From a checkpoint of a small encoder-decoder audio transcriber.
Model: mfcc input, encoder arch transformer, encoder norm layernorm, encoder activation gelu, encoder moe soft, encoder num experts 16, encoder layers 12, encoder width 128, decoder width 320, decoder norm layernorm, decoder activation geglu.
Training: soap at rate 0.0029, 14400 steps, batches of 64.
Data: 15625 training examples, 59.0 epochs.
Rows from expert 4 of block 2 of the audio encoder, named by matrix and row number. Rows with one number belong to one neuron. Each number is 128 + 24 x the weight over the matrix's rms, rounded and kept within 0 to 255. All counts start at 0. Numbers have three digits each.
# up: expert up (encoder.blocks.2.mlp.up, 16x64x128), inputs 0-63
# down: expert down (encoder.blocks.2.mlp.down, 16x128x64, transposed), outputs 0-63
up.11:154131160118150092141131099136141143157172109113162103106127131153147145090123147145162137120102129147113117116159150161121127124095102123104101106122128122112128144123104104106139144093125108
down.11:146133088097123144152090139148099125168132154132131137104114139096138093130110125112133108138093115097129112117152138082191108177126152126126121144112155140148118109137136135108086115116154118
up.12:129141129154140045137114110121134153124128141139131101163150117128164069139100077068137152111139179125086152163125135104135158121151122124117161139154106112132168141142143119121082141147122120
down.12:149127095094139177125115140110153146126136100118139136111170099128049163089121125144135138144109124172159096110122125130149157115107134153121136096125165127123131106085130108149179128080154099
up.13:096155146131130113141156147173090139130121105130118108130094138123123142117156108129131158129099136155148149151137111106107103122116123115097130125143070095154125109142182181168138125124092132
down.13:127122131112119140062109079143120150118122113112149099107179136118149097150112138155121095099134152079115137071084128146137135094112133109143141110114118151128079117147153122128130139128134118
up.14:083131136146125157151116062179140101124113130078143121137133116139126122144117170197087129146135140131136148166151128094154113138152123124120173130158135103149179129114141107057132135151111093
down.14:104123124150157139089097125093109148106127084151122142146151138144124139078150090115137092130170066136126160092145157161131151158136063083165099151093126114151109108086110092167093135098132160
up.15:107090111130160150104079155126147123149127115115129110126112100122171139137110128129145138094132093105110142173113139126116133122120116128150104122127128118128138158101140152166124144110131147
down.15:117137098168121125078118173124121110120139156132098143124183134145095151077124148108133132083108136143133130112110110100108109109153122138110126104136113123132115114128093148131115111135163114
up.16:126108135113175123099113171179119086135193105145147129143118108154147146145152120185084152125126135115129099139114152085138207100103073084144100112147128102082135128140144152130132085151160127
down.16:134080072175056106146155164116113164097068184122135107115110145145138118135092125063175120079103159129098133142111133164108102110119114125128173139108151156161133145140119162157145130073087158
up.17:122151119083143131121135125121155148138115137104144125139090116092146104136130100103135104116129151098095121174139138169111137086109159099112112125142133146120151139153141132078082131132120149
down.17:124130137127114124164140137098108091101105139143127146095176085118137139106134155127146148143117161166144112105141109138110120135118118167135150180128156143118150115121119148108133107130170124
up.18:082119143143109130161131140152066153124138157122159125093120159150118147076166124101157146132136141142159118130137125121115126100131127182118128150126151122122100118131146142163101131116168127
down.18:157139095133130119142142126153122106149123126092112133153135138094153115161100154117114134105120107070110142140108096115168158112122131126127135102097136155145115124122094130133166153153116059
up.19:111131107100175160105096135182137120079169121170152145116121147153158079109084112105119101125136145157114124091089108090161083152140145133149143163138140143099144089144122120138105100165148113
down.19:121134143110120180128124139073122134160117133142139144155134109114083170209146133124112131159108115135099117128159145088086144117140100122064141145143159108134126149133130115146133102113119093
up.20:180106132146170142126094121147081090143154132132117114136111093135151113128082122120153093138130120090143142122141132128131121115127090092162144100116123092129130137137133154122100110132132128
down.20:110094138155154111146136147139126171088145165130117121122098133123138127149107159073107127102120152175133141123128153147126100112164136096145130151122144145183158123123121123102121120132083094
up.21:168138131125153149189115137125151099125085135207157113140121115146121120131122107144131133123088116131118143177117158097094169131139098156110136091088111113149128089127120181159124133152132124
down.21:122138130128108073124116140112067124081146104111077132108158111103140156123144130158100118147130172143160149092156161130144095119141178103109113098172092152136146119097116124107111128142115090
up.22:112158127120164082126112137092113133111118109099149131121149149107111127135142093144122136079135158151153130125154118113157150137160104135115124174146187148130154163101145115108156143097098091
down.22:114114136126149203125135086136149124157128138131110111112151106122159143152106138106136148144138091155118111133145124152122151162095142100103126080135102119135109077118110139121114135110128178
up.23:126136153138132127155097116103134121139134128134153132131118118120123111098133142135150105154105142134090140130165123124154105154120111119124129138175102127166125120124131135167118093157088132
down.23:118148153154108144155113130139125110113140127137134172120139141160121114173142067114123139086180137138154100160107098093135132130143122127128140096127072148118119092130123166151150150124106116
up.24:127126109137121189113149143133140157141110126121112082131139149118135121098127155071095089135091085140186120104118131175160100144126101146064119116104176140149101097116142126106141135121141168
down.24:127093137135129099109128159115140124135078133162113172145111182138118174116095157126139169129116091103118152158133106077128122090136112112132126126119133116082180111176144129123148147197046112
up.25:125125149135110106129114094119128145126149106182129151087156144105121094110126126086155098145163108124157136168134122110140143118132145097111148126147097118113136107125150142132129143129092101
down.25:153112129138133152135179145144092114097181106140129115153043116127119123138145154122137118112119173112122125067124120127113129138122151111153105109104144103114113147109121130159150127117115116
up.26:118144168070118133103128126147179117139107146114070132155145110078127119154076149104190118110106131112093132135139120139129127150104129117168101072094172149088102108134180172149129145170133120
down.26:165155079179128069165110128110173118118139139163130113058099095106148116107158124162132092129133180123107138110138171082142096128118131108123133139135075135187113127149072095066119145178110146
up.27:153153136124171176129189135118134150112174133109152118161123149082133111122109127145141126117112149155161138109168102093097097107164118105158141106124160140132113125130152108139100158149129149
down.27:134071136129136154099106163089110135128126104198125127109152157158129113128126112122140155127097121134109141145115091129119150100089084119140111125112104131194111151139111135084091142126146136
up.28:137092131100113169149119135168123138170163160119108100138060136135102102139149141074086115122140125131145140139146118122144089107118100107130148135159129152145118100120143175107134107141109146
down.28:134157149139128085139163107135130130100150132138170127116131174129139120161062157126138170108141086119175169110155155121164083130136142152117141095104142120124122146146107118156134154144128109
up.29:125094118117158093161108100124130170117176118152094116107161134120077076123123150119172093149154098125113128074130143123153151134119154147146197158096165146095120160179116154145079191116123174
down.29:129128131124100144094134126154113107155083069128095155138120115093090126118144165175097129120133156132128157146116116039168152134170107130135076094181124112130101116089109105158160149103120096
up.30:149094148080092105161138170111123102150189107118097127127097119136109134152150141128180155108140110121129117110159128160124144125135176167177143134113088138102126120108107167110134119117106181
down.30:090142110116161116096082126189129135096115128126168087148120151126109116099113141144128131080116151162115143123135161105113109119103098123103128089120129135154141173171154116133156163079178123
up.31:120150154105112122136084123107118143114148110111125126142110104156113134120119135129099109104144122120129109140117159132131148101111102126115173117153133111136147137129140147090118097099152137
down.31:112115159169116138157184144124093136132150137121129181122169076129112090157105145139122126129131177121140133124133124149103091138126124108138111132121143124151113128153145115153129134098103123
up.32:131134169097107103104200143124130119091134094155119124129128107093102111118156142116152125137140130160132130071117141118125120128146098115143135105107108124132124106136129143142112139096122131
down.32:134111113174118173124109147144139142115110178169168101151109125144143155154112136195098143122133158112118111155093111164133131101153161136122122128121094121114133122146126120141106098136172147
up.33:114079095154088115127133115141135130137127116102186114105111115127143122113148130101125166105135122149113132148141152140173097100106141123116108154115135162124114116119072139137137087104107129
down.33:128145130084106100170155111111149133122136127148121160125132134134128121150102152134131130149122147144149127096121141122105125154124135085105154125146149131083158105126141125084103186170160098
up.34:143147117101116119098136126127147144125137126156130115096104149114135127149100128173123083119124150106106143134137154140098098144157111136125123140157138131118149140111158165135159141117100146
down.34:090101127121178174176114163126130102096148145153152136133154097153136134094131093103117120123130127148142133102123102129160122078126108107145135133129132107125118166127116151119116091119128145
up.35:127108144118143124155120156115121092131127146159171093148120118166140175090111099117100087118153160145145152155156146132130103102117141156141154138123111104127137106103152114157109129094134129
down.35:137161113152099167113148099120111135123152091112158127089114129117146115121106175148176138140172090107128110078081151121122107130139091091164117111178084097140139103148101135094160138123168133
up.36:100116146085230122130084099113053094108066165124147073153166136091100132096141130100180111120093178160160176130110082174107148157107129088135134166139126108140098147200081115147128152105173150
down.36:117143144074142148085070154118102085123126087083089135100162141123178153155150159159080105137151096156130109114092107089156116137089131128129105145148079153140158106114104127120159105103080104
up.37:143119113133104094102138143135142093182114184083119110155073120131109123159145144096167147152126154190134141120125125131124080133115164140132146099137150126093103143103157135124134121135177114
down.37:099162124099155082143128143164152115106126104057099142143151156102095117107091156138184110137142136108115098156112113144111155112129183138077138151090102141100138094176133135118114138161095149
up.38:142133120153106158147153159106123195160105122099105127129188103126110145143138127169101117110160083140130110079169116130139100141127174089138108094113180131127151097126081108095122102120130088
down.38:101119138151120128129154115171126097137145133118123166096073098140078145106104108077150167116157160188114139153151131140114143151137150181169117114110104092126116148117152116155124158163127120
up.39:105104137108126149110176071067145152189141169146153143156115156116120161111117151165096101153082132132118129121126125109086103142083132175142141122158091106126099112155125158134107175095137179
down.39:173147140146107069122086174138035130090147140157121142069128144117104160098151153079150112101110093087103132127150062133135120080115140112122107166156138146134087160154161124093115070147145134
up.40:154120135131109119116124111165141096149122136135155144095114115129127105120109082135155147129121089126136095116139140130133122096125152148159137125138137141149094123151134148121112159156132159
down.40:135161133129127131129162169130130153144149114123113120114158108088159113156135138130086133081110153102102133110113123156160122123102089113139121121130142139127128118116115169125099134139114118
up.41:141148131122125120151084138099096157148139090129113124114155095105108137173082116107112126130121125139155131132145152136103116151142142124109143169089194103144102120151147166127137110154108100
down.41:109093118156101175158159169124132143152136104136137155082131108137168130141177174142158151146173159116154150164123137124124117132090175116184147110156109166108096179117166105172130124123129131
up.42:122156143133081170133115104127118119150149077120173131114126169070125151177091127121152153121135137130135133141205151173146111154141094137121136100161109126153086123131085102132120132159165150
down.42:117144137079189133125152127118162114121108108130098110104160093132126151100151139064125184133124160104144142159124107157137121109135169103153111184137157149106133194096120105117127105112159097
up.43:192105115142147134149106171158110111132142158117085135107090107161154114101189123111107128118099168110139124123128148130149143151118109095159108116133114127137156122153140101081083142123161145
down.43:107131156109095068166168125098102152127146140127177112109127184123148108136088097137110123113138118108101161128103118133097096107165105158129101130141142141137186161133107166103165153129134115
up.44:071165153112133117128197120100136149103118192139123129159080095131102124097149113113147142147142088177116124115105128095125120141117099113059119193132128118154124139132137154103075131085102105
down.44:155127117088117155106137114092145105104096146125142114119155167124172135120149152138152158148128113123193101125118120159135162133139141160133158160129084083115136083106145124104165163155107105
up.45:143172113176154096087124129150091118131130126087173132150194115119115136097134124124123149142136092104147134124156091158154088139155109159129117130150127092169089111137129130119163138131079146
down.45:142114188170112146131123098128148126136142125095101115066117148152109112164146098135119123119056176130144084149104132123152140127103142172104125128099128137091142133130104126127129122135145130
up.46:139122128114104109137092106144112112114085105153122130142119101141088138116144098126122120165124112112142141142131102122131132131131117151150126147113147161120085148134130132136132162123103110
down.46:140151140140130098116158116094125141141156109137136153120133138158114125103122127140101139140140123130123131128129136132155106165139136093164144091174132119109158107146135134109132134138117131
up.47:164119142136106107095121186086100125128079100158096126203127117145125122149146104158156143126180186093187149127169133142126099139100161168101107141058103167091101155138119123131107162114113172
down.47:101149120157156135134176138210079074154138131111069123088172115121071131151102123132105106149085170173099107151061136134115094130112179144119142135143147138101126157169170131136130094071126153
up.48:098166137139138110119137147155146136113156121156109137140113122114110184115110127163127117125098103165065165129109171172101126164106154117074087101132093110131203156128126068148143109083094121
down.48:147090134145112127155086128115158107117097148084127099145116095166143118085133115155108137143204142110133102114124101104135142101109144100138158109117186163096155101149136158144166149122141137
up.49:108163111169133122108153114128132109121142151172102136124127142153106127114127156184136205124158107148130141130112134119149110134110096096100214170113105114068110106158147088135130136114124084
down.49:126089131134155131139091095149093106158100112107124127148134122149101153126173154133161096120105150128150112119123170123147165131107142132155128150098144178159129114127185108088100167141149142
up.50:127149093147110134185151130100146095156175131135127115118100137136125123124076139162137111139122130129107107141182134148101122129085127204132120142117129154097145189122124114163090091135162103
down.50:147128146089130120105108128149112142128103119136141127119133201113135146102107134154177158134146160118163104133144139050152135122138141070148142135145154130156148080111117079066137087108113111
up.51:143108151091115081127132143136131129112135140124106144109093129113120094162107114125151118110145093142125137110097110165149121152155100133181144122121090150099122122148133139165132117112110103
down.51:113138123141118147070120140132139129096128134152145093173107101134121110100157154124122173146115153094123138101126154078099148097121130094080132140150109141092115135106145145163122123140117197
up.52:160138121130129141100130126137127126172097147107121123118093084141129091137145132125122110118081178142120126101072103130111109145102161106132137097147161141142134101155138138083171153129141113
down.52:115140111120159098169132185119168134157137153103122123114150145149150141142094144151096096175149116125104110108120171151122155121158114120152147154126096070132136103112146137115116126147094127
up.53:156110140149106166140112112121144129124084121112132152108151111152130140152146163141141097154118158137128110099093159098112143141143105116139111133126099115107116105158121160120115148150123116
down.53:085119131119121122110147138124118104142136147132102101144095152105106131126129102113102156110129146163164125151118087116193127127156155157095145141119118140153146120130150132156143139095145138
up.54:117120120130144123119163144152149173169136146121117126111128103178154133089099114149138180131152108161148110084182150144135121118102148153084110121161116107107106161122139103128106128103094126
down.54:148135126167139137171144087182151145167121106124159126079131148120118102118114145082151101144087131104173127131092115087112144165114175134166131149096202149122105136133137109111188158100156135
up.55:131132115117165132105131110092168098130142134107191153101149143128108147132143112179112145107123149154128102151154122082136117119115103125157126108129122150112135141146136124102153103126152109
down.55:135136125129145115138107171107129153128137110120130093126158154146123102129123151115148143138150099133123131110116130119122107128141130115072139126136076139159116120103127110085099150086121152
up.56:136121158120094119125100094108122116149114141123140152149125163178127147104132142148135128128099094128133117131112100119148101123137096144146132128128110149104142114108149141145145144124099135
down.56:114069111133152130129107142135091129115118100170106108111118126132138111129103102119151132121115140082153126169154101133196134136111107141137142128161133107111108112116117107114088135126111124