{
  "model": "encoder-decoder audio transcriber",
  "encoder_norm": "layernorm",
  "encoder_head_dim": 32,
  "encoder_qk_norm": false,
  "encoder_slots_per_expert": 2,
  "encoder_positions": "learned",
  "decoder_layers": 6,
  "decoder_mlp_ratio": 2,
  "decoder_parallel_block": false,
  "decoder_tie_embeddings": false,
  "residual_init": "none",
  "lr": 0.0029,
  "adaptive_grad_clip": 0.1
}
Rows from block 3 of the text decoder of a small encoder-decoder audio transcriber, named by matrix and row number. Rows with one number belong to one neuron. Each number is 50 + 12 x the weight over its row's rms, rounded and kept within 0 to 99. All counts start at 0.
After each neuron's rows are labels from the 100 texts, of 14976, where the neuron reaches its largest size: "fires on" is the input token at the peak. Only what is clearly more common there than usual is listed. The data: read English sentences (LibriTTS-R).
# gate: MLP gate (decoder.blocks.3.mlp.gate.weight, 640x320), inputs 0-106
# fc1: MLP up (decoder.blocks.3.mlp.fc1.weight, 640x320), inputs 0-106
# fc2: MLP down (decoder.blocks.3.mlp.fc2.weight, 320x640, transposed), outputs 0-106

gate.13:33 68 47 45 39 47 47 66 66 47 73 45 45 41 52 46 49 39 68 60 41 50 33 46 70 41 67 49 29 49 36 60 38 53 53 42 73 50 38 41 60 54 47 38 66 56 48 21 76 43 59 47 64 44 40 51 41 42 50 61 47 44 62 59 50 47 45 60 35 51 55 42 39 57 59 44 47 49 70 58 65 40 42 39 45 47 75 57 62 66 53 40 34 47 63 72 51 29 37 49 56 67 48 34 69 42 49
fc1.13:34 47 44 47 34 46 30 33 56 55 51 61 40 55 41 35 44 72 51 65 51 50 58 49 51 42 54 55 54 45 72 24 54 53 50 59 19 38 39 54 57 41 49 61 36 53 43 48 33 57 45 50 41 60 69 44 39 41 46 51 24 30 50 57 69 50 47 54 45 49 35 58 51 84 35 45 48 12 56 49 54 41 42 52 34 37 54 22 60 52 20 61 51 49 39 58 50 48 56 29 27 45 51 62 44 85 46
fc2.13:37 27 38 34 35 42 19 53 56 65 52 50 59 53 33 55 78 72 44 43 45 37 46 57 44 49 55 50 44 59 63 55 40 51 76 25 45 61 49 52 53 30 47 64 54 53 41 49 41 62 71 36 65 53 63 33 71 37 76 52 56 39 56 47 62 50 22 55 41 48 66 54 57 57 57 32 61 29 47 55 47 46 35 43 49 28 76 46 83 54 40 60 77 54 42 60 32 33 63 60 51 33 31 43 55 52 77
fires on: "the"; "old"; "said"

gate.142:48 44 41 32 43 38 78 63 42 34 51 58 63 47 32 68 50 33 43 51 53 75 57 36 45 48 51 43 55 46 63 45 58 55 44 46 77 47 27 64 69 53 53 31 37 36 65 73 56 45 42 66 50 48 55 56 53 39 49 66 38 56 41 54 53 56 49 48 47 47 48 53 45 52 65 56 33 36 50 50 62 51 53 50 64 58 46 34 55 46 59 58 52 54 52 38 60 44 46 58 29 49 54 43 61 81 41
fc1.142:56 69 48 46 35 69 48 56 39 50 47 61 29 48 41 64 48 36 53 44 56 46 46 55 26 59 62 62 31 43 58 45 34 31 61 40 47 22 40 44 53 64 59 40 57 79 57 59 45 37 44 76 69 37 41 33 41 56 30 64 54 51 42 59 71 37 50 64 68 64 53 36 18 45 46 49 38 56 50 58 34 40 56 65 56 43 61 69 24 41 52 42 36 72 30 28 57 46 60 62 63 56 48 41 52 43 40
fc2.142:52 55 53 58 44 37 26 52 56 45 64 52 43 35 57 45 29 34 41 49 53 51 52 36 48 45 56 27 49 54 44 39 51 55 65 64 35 60 64 56 55 39 42 41 48 43 40 41 53 60 54 54 49 59 65 64 22 45 73 63 37 24 60 43 56 36 69 50 51 47 76 39 61 31 56 68 53 61 42 69 68 40 46 31 47 36 45 36 28 53 50 52 65 37 36 54 18 28 52 60 40 47 51 46 26 38 50
fires on: "the"

gate.431:15 44 45 41 41 41 62 52 39 56 51 39 48 35 56 32 72 84 57 43 46 24 60 49 50 38 62 48 37 49 46 56 56 35 51 30 52 69 50 61 48 55 42 58 46 62 70 46 49 55 49 56 21 51 74 73 69 61 50 64 56 48 34 54 26 51 62 47 36 35 36 68 67 56 59 66 41 66 54 48 42 57 46 52 37 45 45 38 68 53 52 55 64 40 36 44 64 61 65 39 42 67 63 53 56 65 27
fc1.431:58 52 47 40 56 54 49 24 60 27 49 64 65 57 37 59 58 35 38 34 54 59 50 58 52 41 74 49 55 80 19 51 49 46 72 52 50 49 59 46 37 56 40 66 47 51 50 32 71 46 55 42 63 57 74 51 61 46 33 41 43 53 35 45 42 57 21 46 59 28 38 64 52 33 38 39 63 40 53 29 60 71 52 68 35 59 58 44 27 65 47 51 30 54 49 49 73 56 68 45 47 34 45 44 42 48 49
fc2.431:63 49 49 40 44 53 54 57 61 73 40 52 71 59 56 54 55 39 53 68 38 51 33 20 37 40 41 54 61 40 41 61 58 53 56 53 29 39 52 46 65 46 41 68 32 65 41 59 47 49 53 55 37 72 43 41 42 55 79 42 55 38 58 32 52 44 49 43 45 37 37 45 43 40 50 66 55 54 60 48 79 30 40 61 61 45 44 32 58 63 60 54 42 63 54 58 48 44 37 53 57 49 57 34 31 30 42
fires on: "he"; "it"; "first"; "had"

gate.579:43 67 37 41 38 54 46 61 54 58 66 49 50 63 44 51 24 64 41 57 55 45 55 37 66 37 42 33 47 52 57 51 40 57 68 69 67 36 45 48 84 53 59 38 53 42 50 53 54 63 51 49 48 44 45 63 57 43 44 57 55 55 55 51 67 51 63 72 36 57 57 59 56 37 34 66 65 52 49 53 26 55 45 34 40 63 49 47 68 45 55 38 36 47 34 46 49 44 31 29 51 48 38 43 47 42 39
fc1.579:57 74 54 60 37 44 40 66 53 62 37 40 48 50 73 61 59 38 55 66 54 26 64 32 58 49 63 40 65 46 48 33 40 37 58 62 60 51 57 51 49 47 52 41 57 95 56 30 60 56 35 59 46 57 52 54 52 53 44 46 42 58 60 52 51 37 66 45 28 58 73 46 54 52 50 51 45 63 53 45 26 50 71 39 55 54 43 46 73 53 41 49 24 50 53 51 22 45 60 55 46 51 65 61 38 68 44
fc2.579:47 54 73 40 63 43 45 52 60 57 63 36 57 32 35 48 48 43 29 43 57 66 45 51 55 45 47 54 52 45 59 57 73 45 47 28 49 39 51 40 46 50 47 34 22 63 37 65 59 46 61 54 51 48 67 64 28 40 49 37 46 75 68 35 38 71 51 51 63 29 45 42 37 34 24 75 55 40 62 55 36 58 49 53 29 59 37 31 57 38 60 52 72 48 56 66 49 66 62 43 64 52 44 68 45 30 42
fires on: "he"; "papa"

gate.317:61 56 44 26 57 26 43 51 45 46 61 43 62 38 52 76 58 54 57 43 48 52 42 50 32 38 63 46 41 38 60 52 29 50 65 44 55 61 62 59 50 56 55 49 39 52 45 55 57 48 55 61 48 39 65 44 55 62 44 33 70 42 54 30 45 51 65 58 47 49 69 62 56 51 53 27 58 50 42 73 68 48 53 65 59 60 62 51 53 50 44 51 34 52 52 50 44 40 46 35 38 31 41 87 64 30 31
fc1.317:52 29 36 45 53 43 52 58 35 57 55 24 43 54 54 62 69 38 70 42 58 53 57 56 22 21 73 49 46 42 57 56 62 55 60 51 41 36 61 50 54 42 36 67 61 57 40 58 51 43 53 45 68 28 58 43 61 67 35 49 55 54 46 44 46 50 61 40 53 61 48 33 55 49 56 52 41 54 33 38 55 57 31 63 68 34 74 49 54 51 72 42 54 45 38 58 53 39 28 44 48 49 55 59 48 42 35
fc2.317:39 38 34 71 52 56 45 79 28 35 35 51 59 75 50 51 56 40 32 51 71 43 31 54 44 38 35 54 28 67 47 54 50 67 41 58 42 48 59 37 62 38 56 49 52 62 53 44 56 53 78 29 44 55 37 68 60 66 50 55 55 32 36 45 54 45 57 71 12 46 55 58 44 58 55 59 53 59 43 52 40 59 46 67 58 48 53 34 35 54 65 44 42 70 42 31 59 56 62 58 39 59 41 60 39 41 45
fires on: "he"

gate.413:78 58 40 53 48 79 35 43 50 45 42 78 36 59 57 68 59 53 51 68 38 53 71 43 60 43 50 48 52 65 72 33 60 71 51 56 34 45 49 41 53 50 57 40 61 53 59 56 50 47 42 59 65 57 25 38 40 35 55 64 40 28 50 46 71 31 45 56 47 58 57 41 66 45 48 48 42 44 36 65 14 44 49 42 38 41 42 30 52 65 43 37 49 37 74 69 53 35 71 27 50 53 47 45 45 47 55
fc1.413:56 69 40 46 55 47 51 27 44 51 33 54 35 52 63 36 44 39 43 26 60 66 59 69 27 40 46 51 42 50 40 63 71 41 57 67 58 47 55 55 53 42 27 65 42 45 66 49 44 57 44 47 39 55 33 64 43 56 56 35 29 31 46 23 55 46 53 51 39 53 43 46 41 44 59 47 43 69 56 72 54 65 58 31 58 53 33 54 60 43 26 60 43 77 45 66 43 31 60 70 53 37 41 40 58 59 51
fc2.413:36 62 42 37 48 44 24 64 45 42 47 45 56 53 53 27 46 40 48 60 60 35 61 38 59 52 52 67 71 70 38 72 55 55 41 45 69 34 66 51 61 45 44 50 57 39 26 50 43 41 41 67 51 48 30 53 57 63 34 59 52 54 50 46 59 59 55 42 68 38 37 48 37 56 46 63 54 24 38 77 57 31 43 46 42 47 39 32 56 46 71 40 48 62 33 51 61 55 59 49 58 61 63 22 56 78 62
fires on: "he"; "it"

gate.264:61 77 37 32 47 61 41 53 99 73 55 44 48 41 49 24 62 50 27 62 51 66 41 56 48 49 55 37 37 39 36 44 59 49 49 53 33 58 61 60 33 49 53 32 36 55 56 59 55 54 37 53 66 45 63 53 28 41 57 61 66 36 52 43 38 68 54 80 33 57 43 62 52 46 47 44 74 49 38 51 80 43 63 30 55 26 46 42 49 45 57 44 52 51 38 66 60 39 48 56 42 65 41 56 47 60 35
fc1.264:41 69 65 53 43 50 53 49 36 59 39 70 57 55 46 51 44 56 68 77 48 52 54 68 39 60 42 47 55 61 63 36 73 37 48 43 50 58 68 68 26 44 18 51 45 47 56 63 50 55 44 52 34 57 25 49 42 42 46 48 47 70 71 33 51 55 33 42 60 39 57 54 50 56 48 46 55 08 48 59 53 52 68 62 73 43 50 50 59 75 47 57 56 55 79 42 27 55 56 39 48 48 66 47 48 42 34
fc2.264:41 28 36 49 48 49 53 58 57 41 46 55 68 47 40 60 30 59 58 58 44 60 55 53 55 53 55 27 58 48 30 44 54 29 67 37 59 43 47 46 47 46 42 31 46 48 35 55 61 44 41 38 52 49 44 53 57 53 61 83 54 74 50 48 42 53 42 79 32 46 30 55 61 43 53 70 44 61 50 61 41 47 57 58 67 29 37 70 50 39 33 57 64 40 53 49 78 42 70 33 47 66 43 52 38 60 41
fires on: "he"; "she"

gate.67:40 66 59 51 48 52 35 44 29 42 46 33 52 60 51 55 50 45 64 38 46 49 57 44 58 37 48 31 35 35 65 59 56 48 53 54 46 55 42 30 54 66 57 46 67 41 50 61 71 56 66 65 77 26 54 50 49 41 42 28 44 44 46 43 48 42 44 47 50 68 49 37 62 41 29 39 57 15 54 56 28 32 52 64 61 42 65 67 39 40 76 49 45 42 60 57 40 55 37 24 68 67 55 51 48 54 54
fc1.67:20 53 69 59 39 68 27 54 46 69 53 54 54 44 66 54 65 29 57 55 45 46 42 55 36 55 35 54 74 55 40 56 49 42 44 30 47 47 35 40 52 41 21 32 33 67 73 47 39 38 57 50 30 54 46 48 63 59 74 65 67 55 45 60 56 41 53 46 52 42 59 48 59 55 42 26 45 47 58 43 50 61 43 28 51 39 53 50 68 48 78 55 52 51 54 39 69 56 52 62 53 37 27 47 59 39 53
fc2.67:65 62 46 65 55 32 46 43 41 48 49 50 52 26 50 26 57 38 54 35 52 53 57 79 68 41 60 25 80 53 52 54 60 39 51 36 62 67 39 49 32 33 53 44 60 50 46 69 55 46 48 63 65 61 60 47 52 64 60 58 51 78 57 53 33 47 39 48 51 45 61 49 45 36 34 39 28 65 36 40 47 71 55 35 53 42 45 58 34 41 53 59 58 44 38 50 53 56 58 45 30 30 53 69 36 42 37
fires on: "he"; "was"; "they"; "had"

gate.398:62 53 36 28 55 44 48 41 59 39 39 53 47 50 42 60 68 45 54 58 49 68 45 28 54 46 33 43 52 34 59 59 67 43 71 58 45 37 35 60 52 43 36 67 83 51 48 60 54 57 30 43 50 45 53 43 51 52 61 80 57 33 36 37 60 66 65 82 38 41 44 53 37 55 77 42 62 59 45 87 32 35 59 38 51 44 35 53 67 54 56 73 58 34 48 58 57 43 46 52 58 50 54 53 43 57 31
fc1.398:66 47 39 34 56 60 27 47 62 39 61 44 55 49 39 49 59 32 58 59 54 33 68 70 45 47 51 78 36 52 64 69 56 70 54 57 58 56 51 59 31 61 43 47 36 43 35 72 54 37 55 54 51 34 73 48 56 44 57 38 80 50 63 43 63 49 21 55 42 63 43 41 41 54 73 59 51 32 51 69 43 58 62 65 33 57 41 66 42 42 43 53 58 62 75 63 46 57 57 47 55 41 42 31 47 63 44
fc2.398:45 47 35 35 65 45 70 60 41 41 46 36 60 79 70 42 60 47 36 43 46 39 47 57 36 38 62 13 33 56 53 65 44 43 33 72 36 45 44 41 60 24 50 51 60 61 47 43 56 56 45 44 39 53 48 42 54 16 29 54 50 69 43 38 65 70 49 55 39 48 33 46 44 19 73 41 50 56 60 60 51 57 55 50 64 53 59 46 46 59 65 63 35 61 54 52 72 43 67 39 58 46 46 53 49 33 69
fires on: "he"; "she"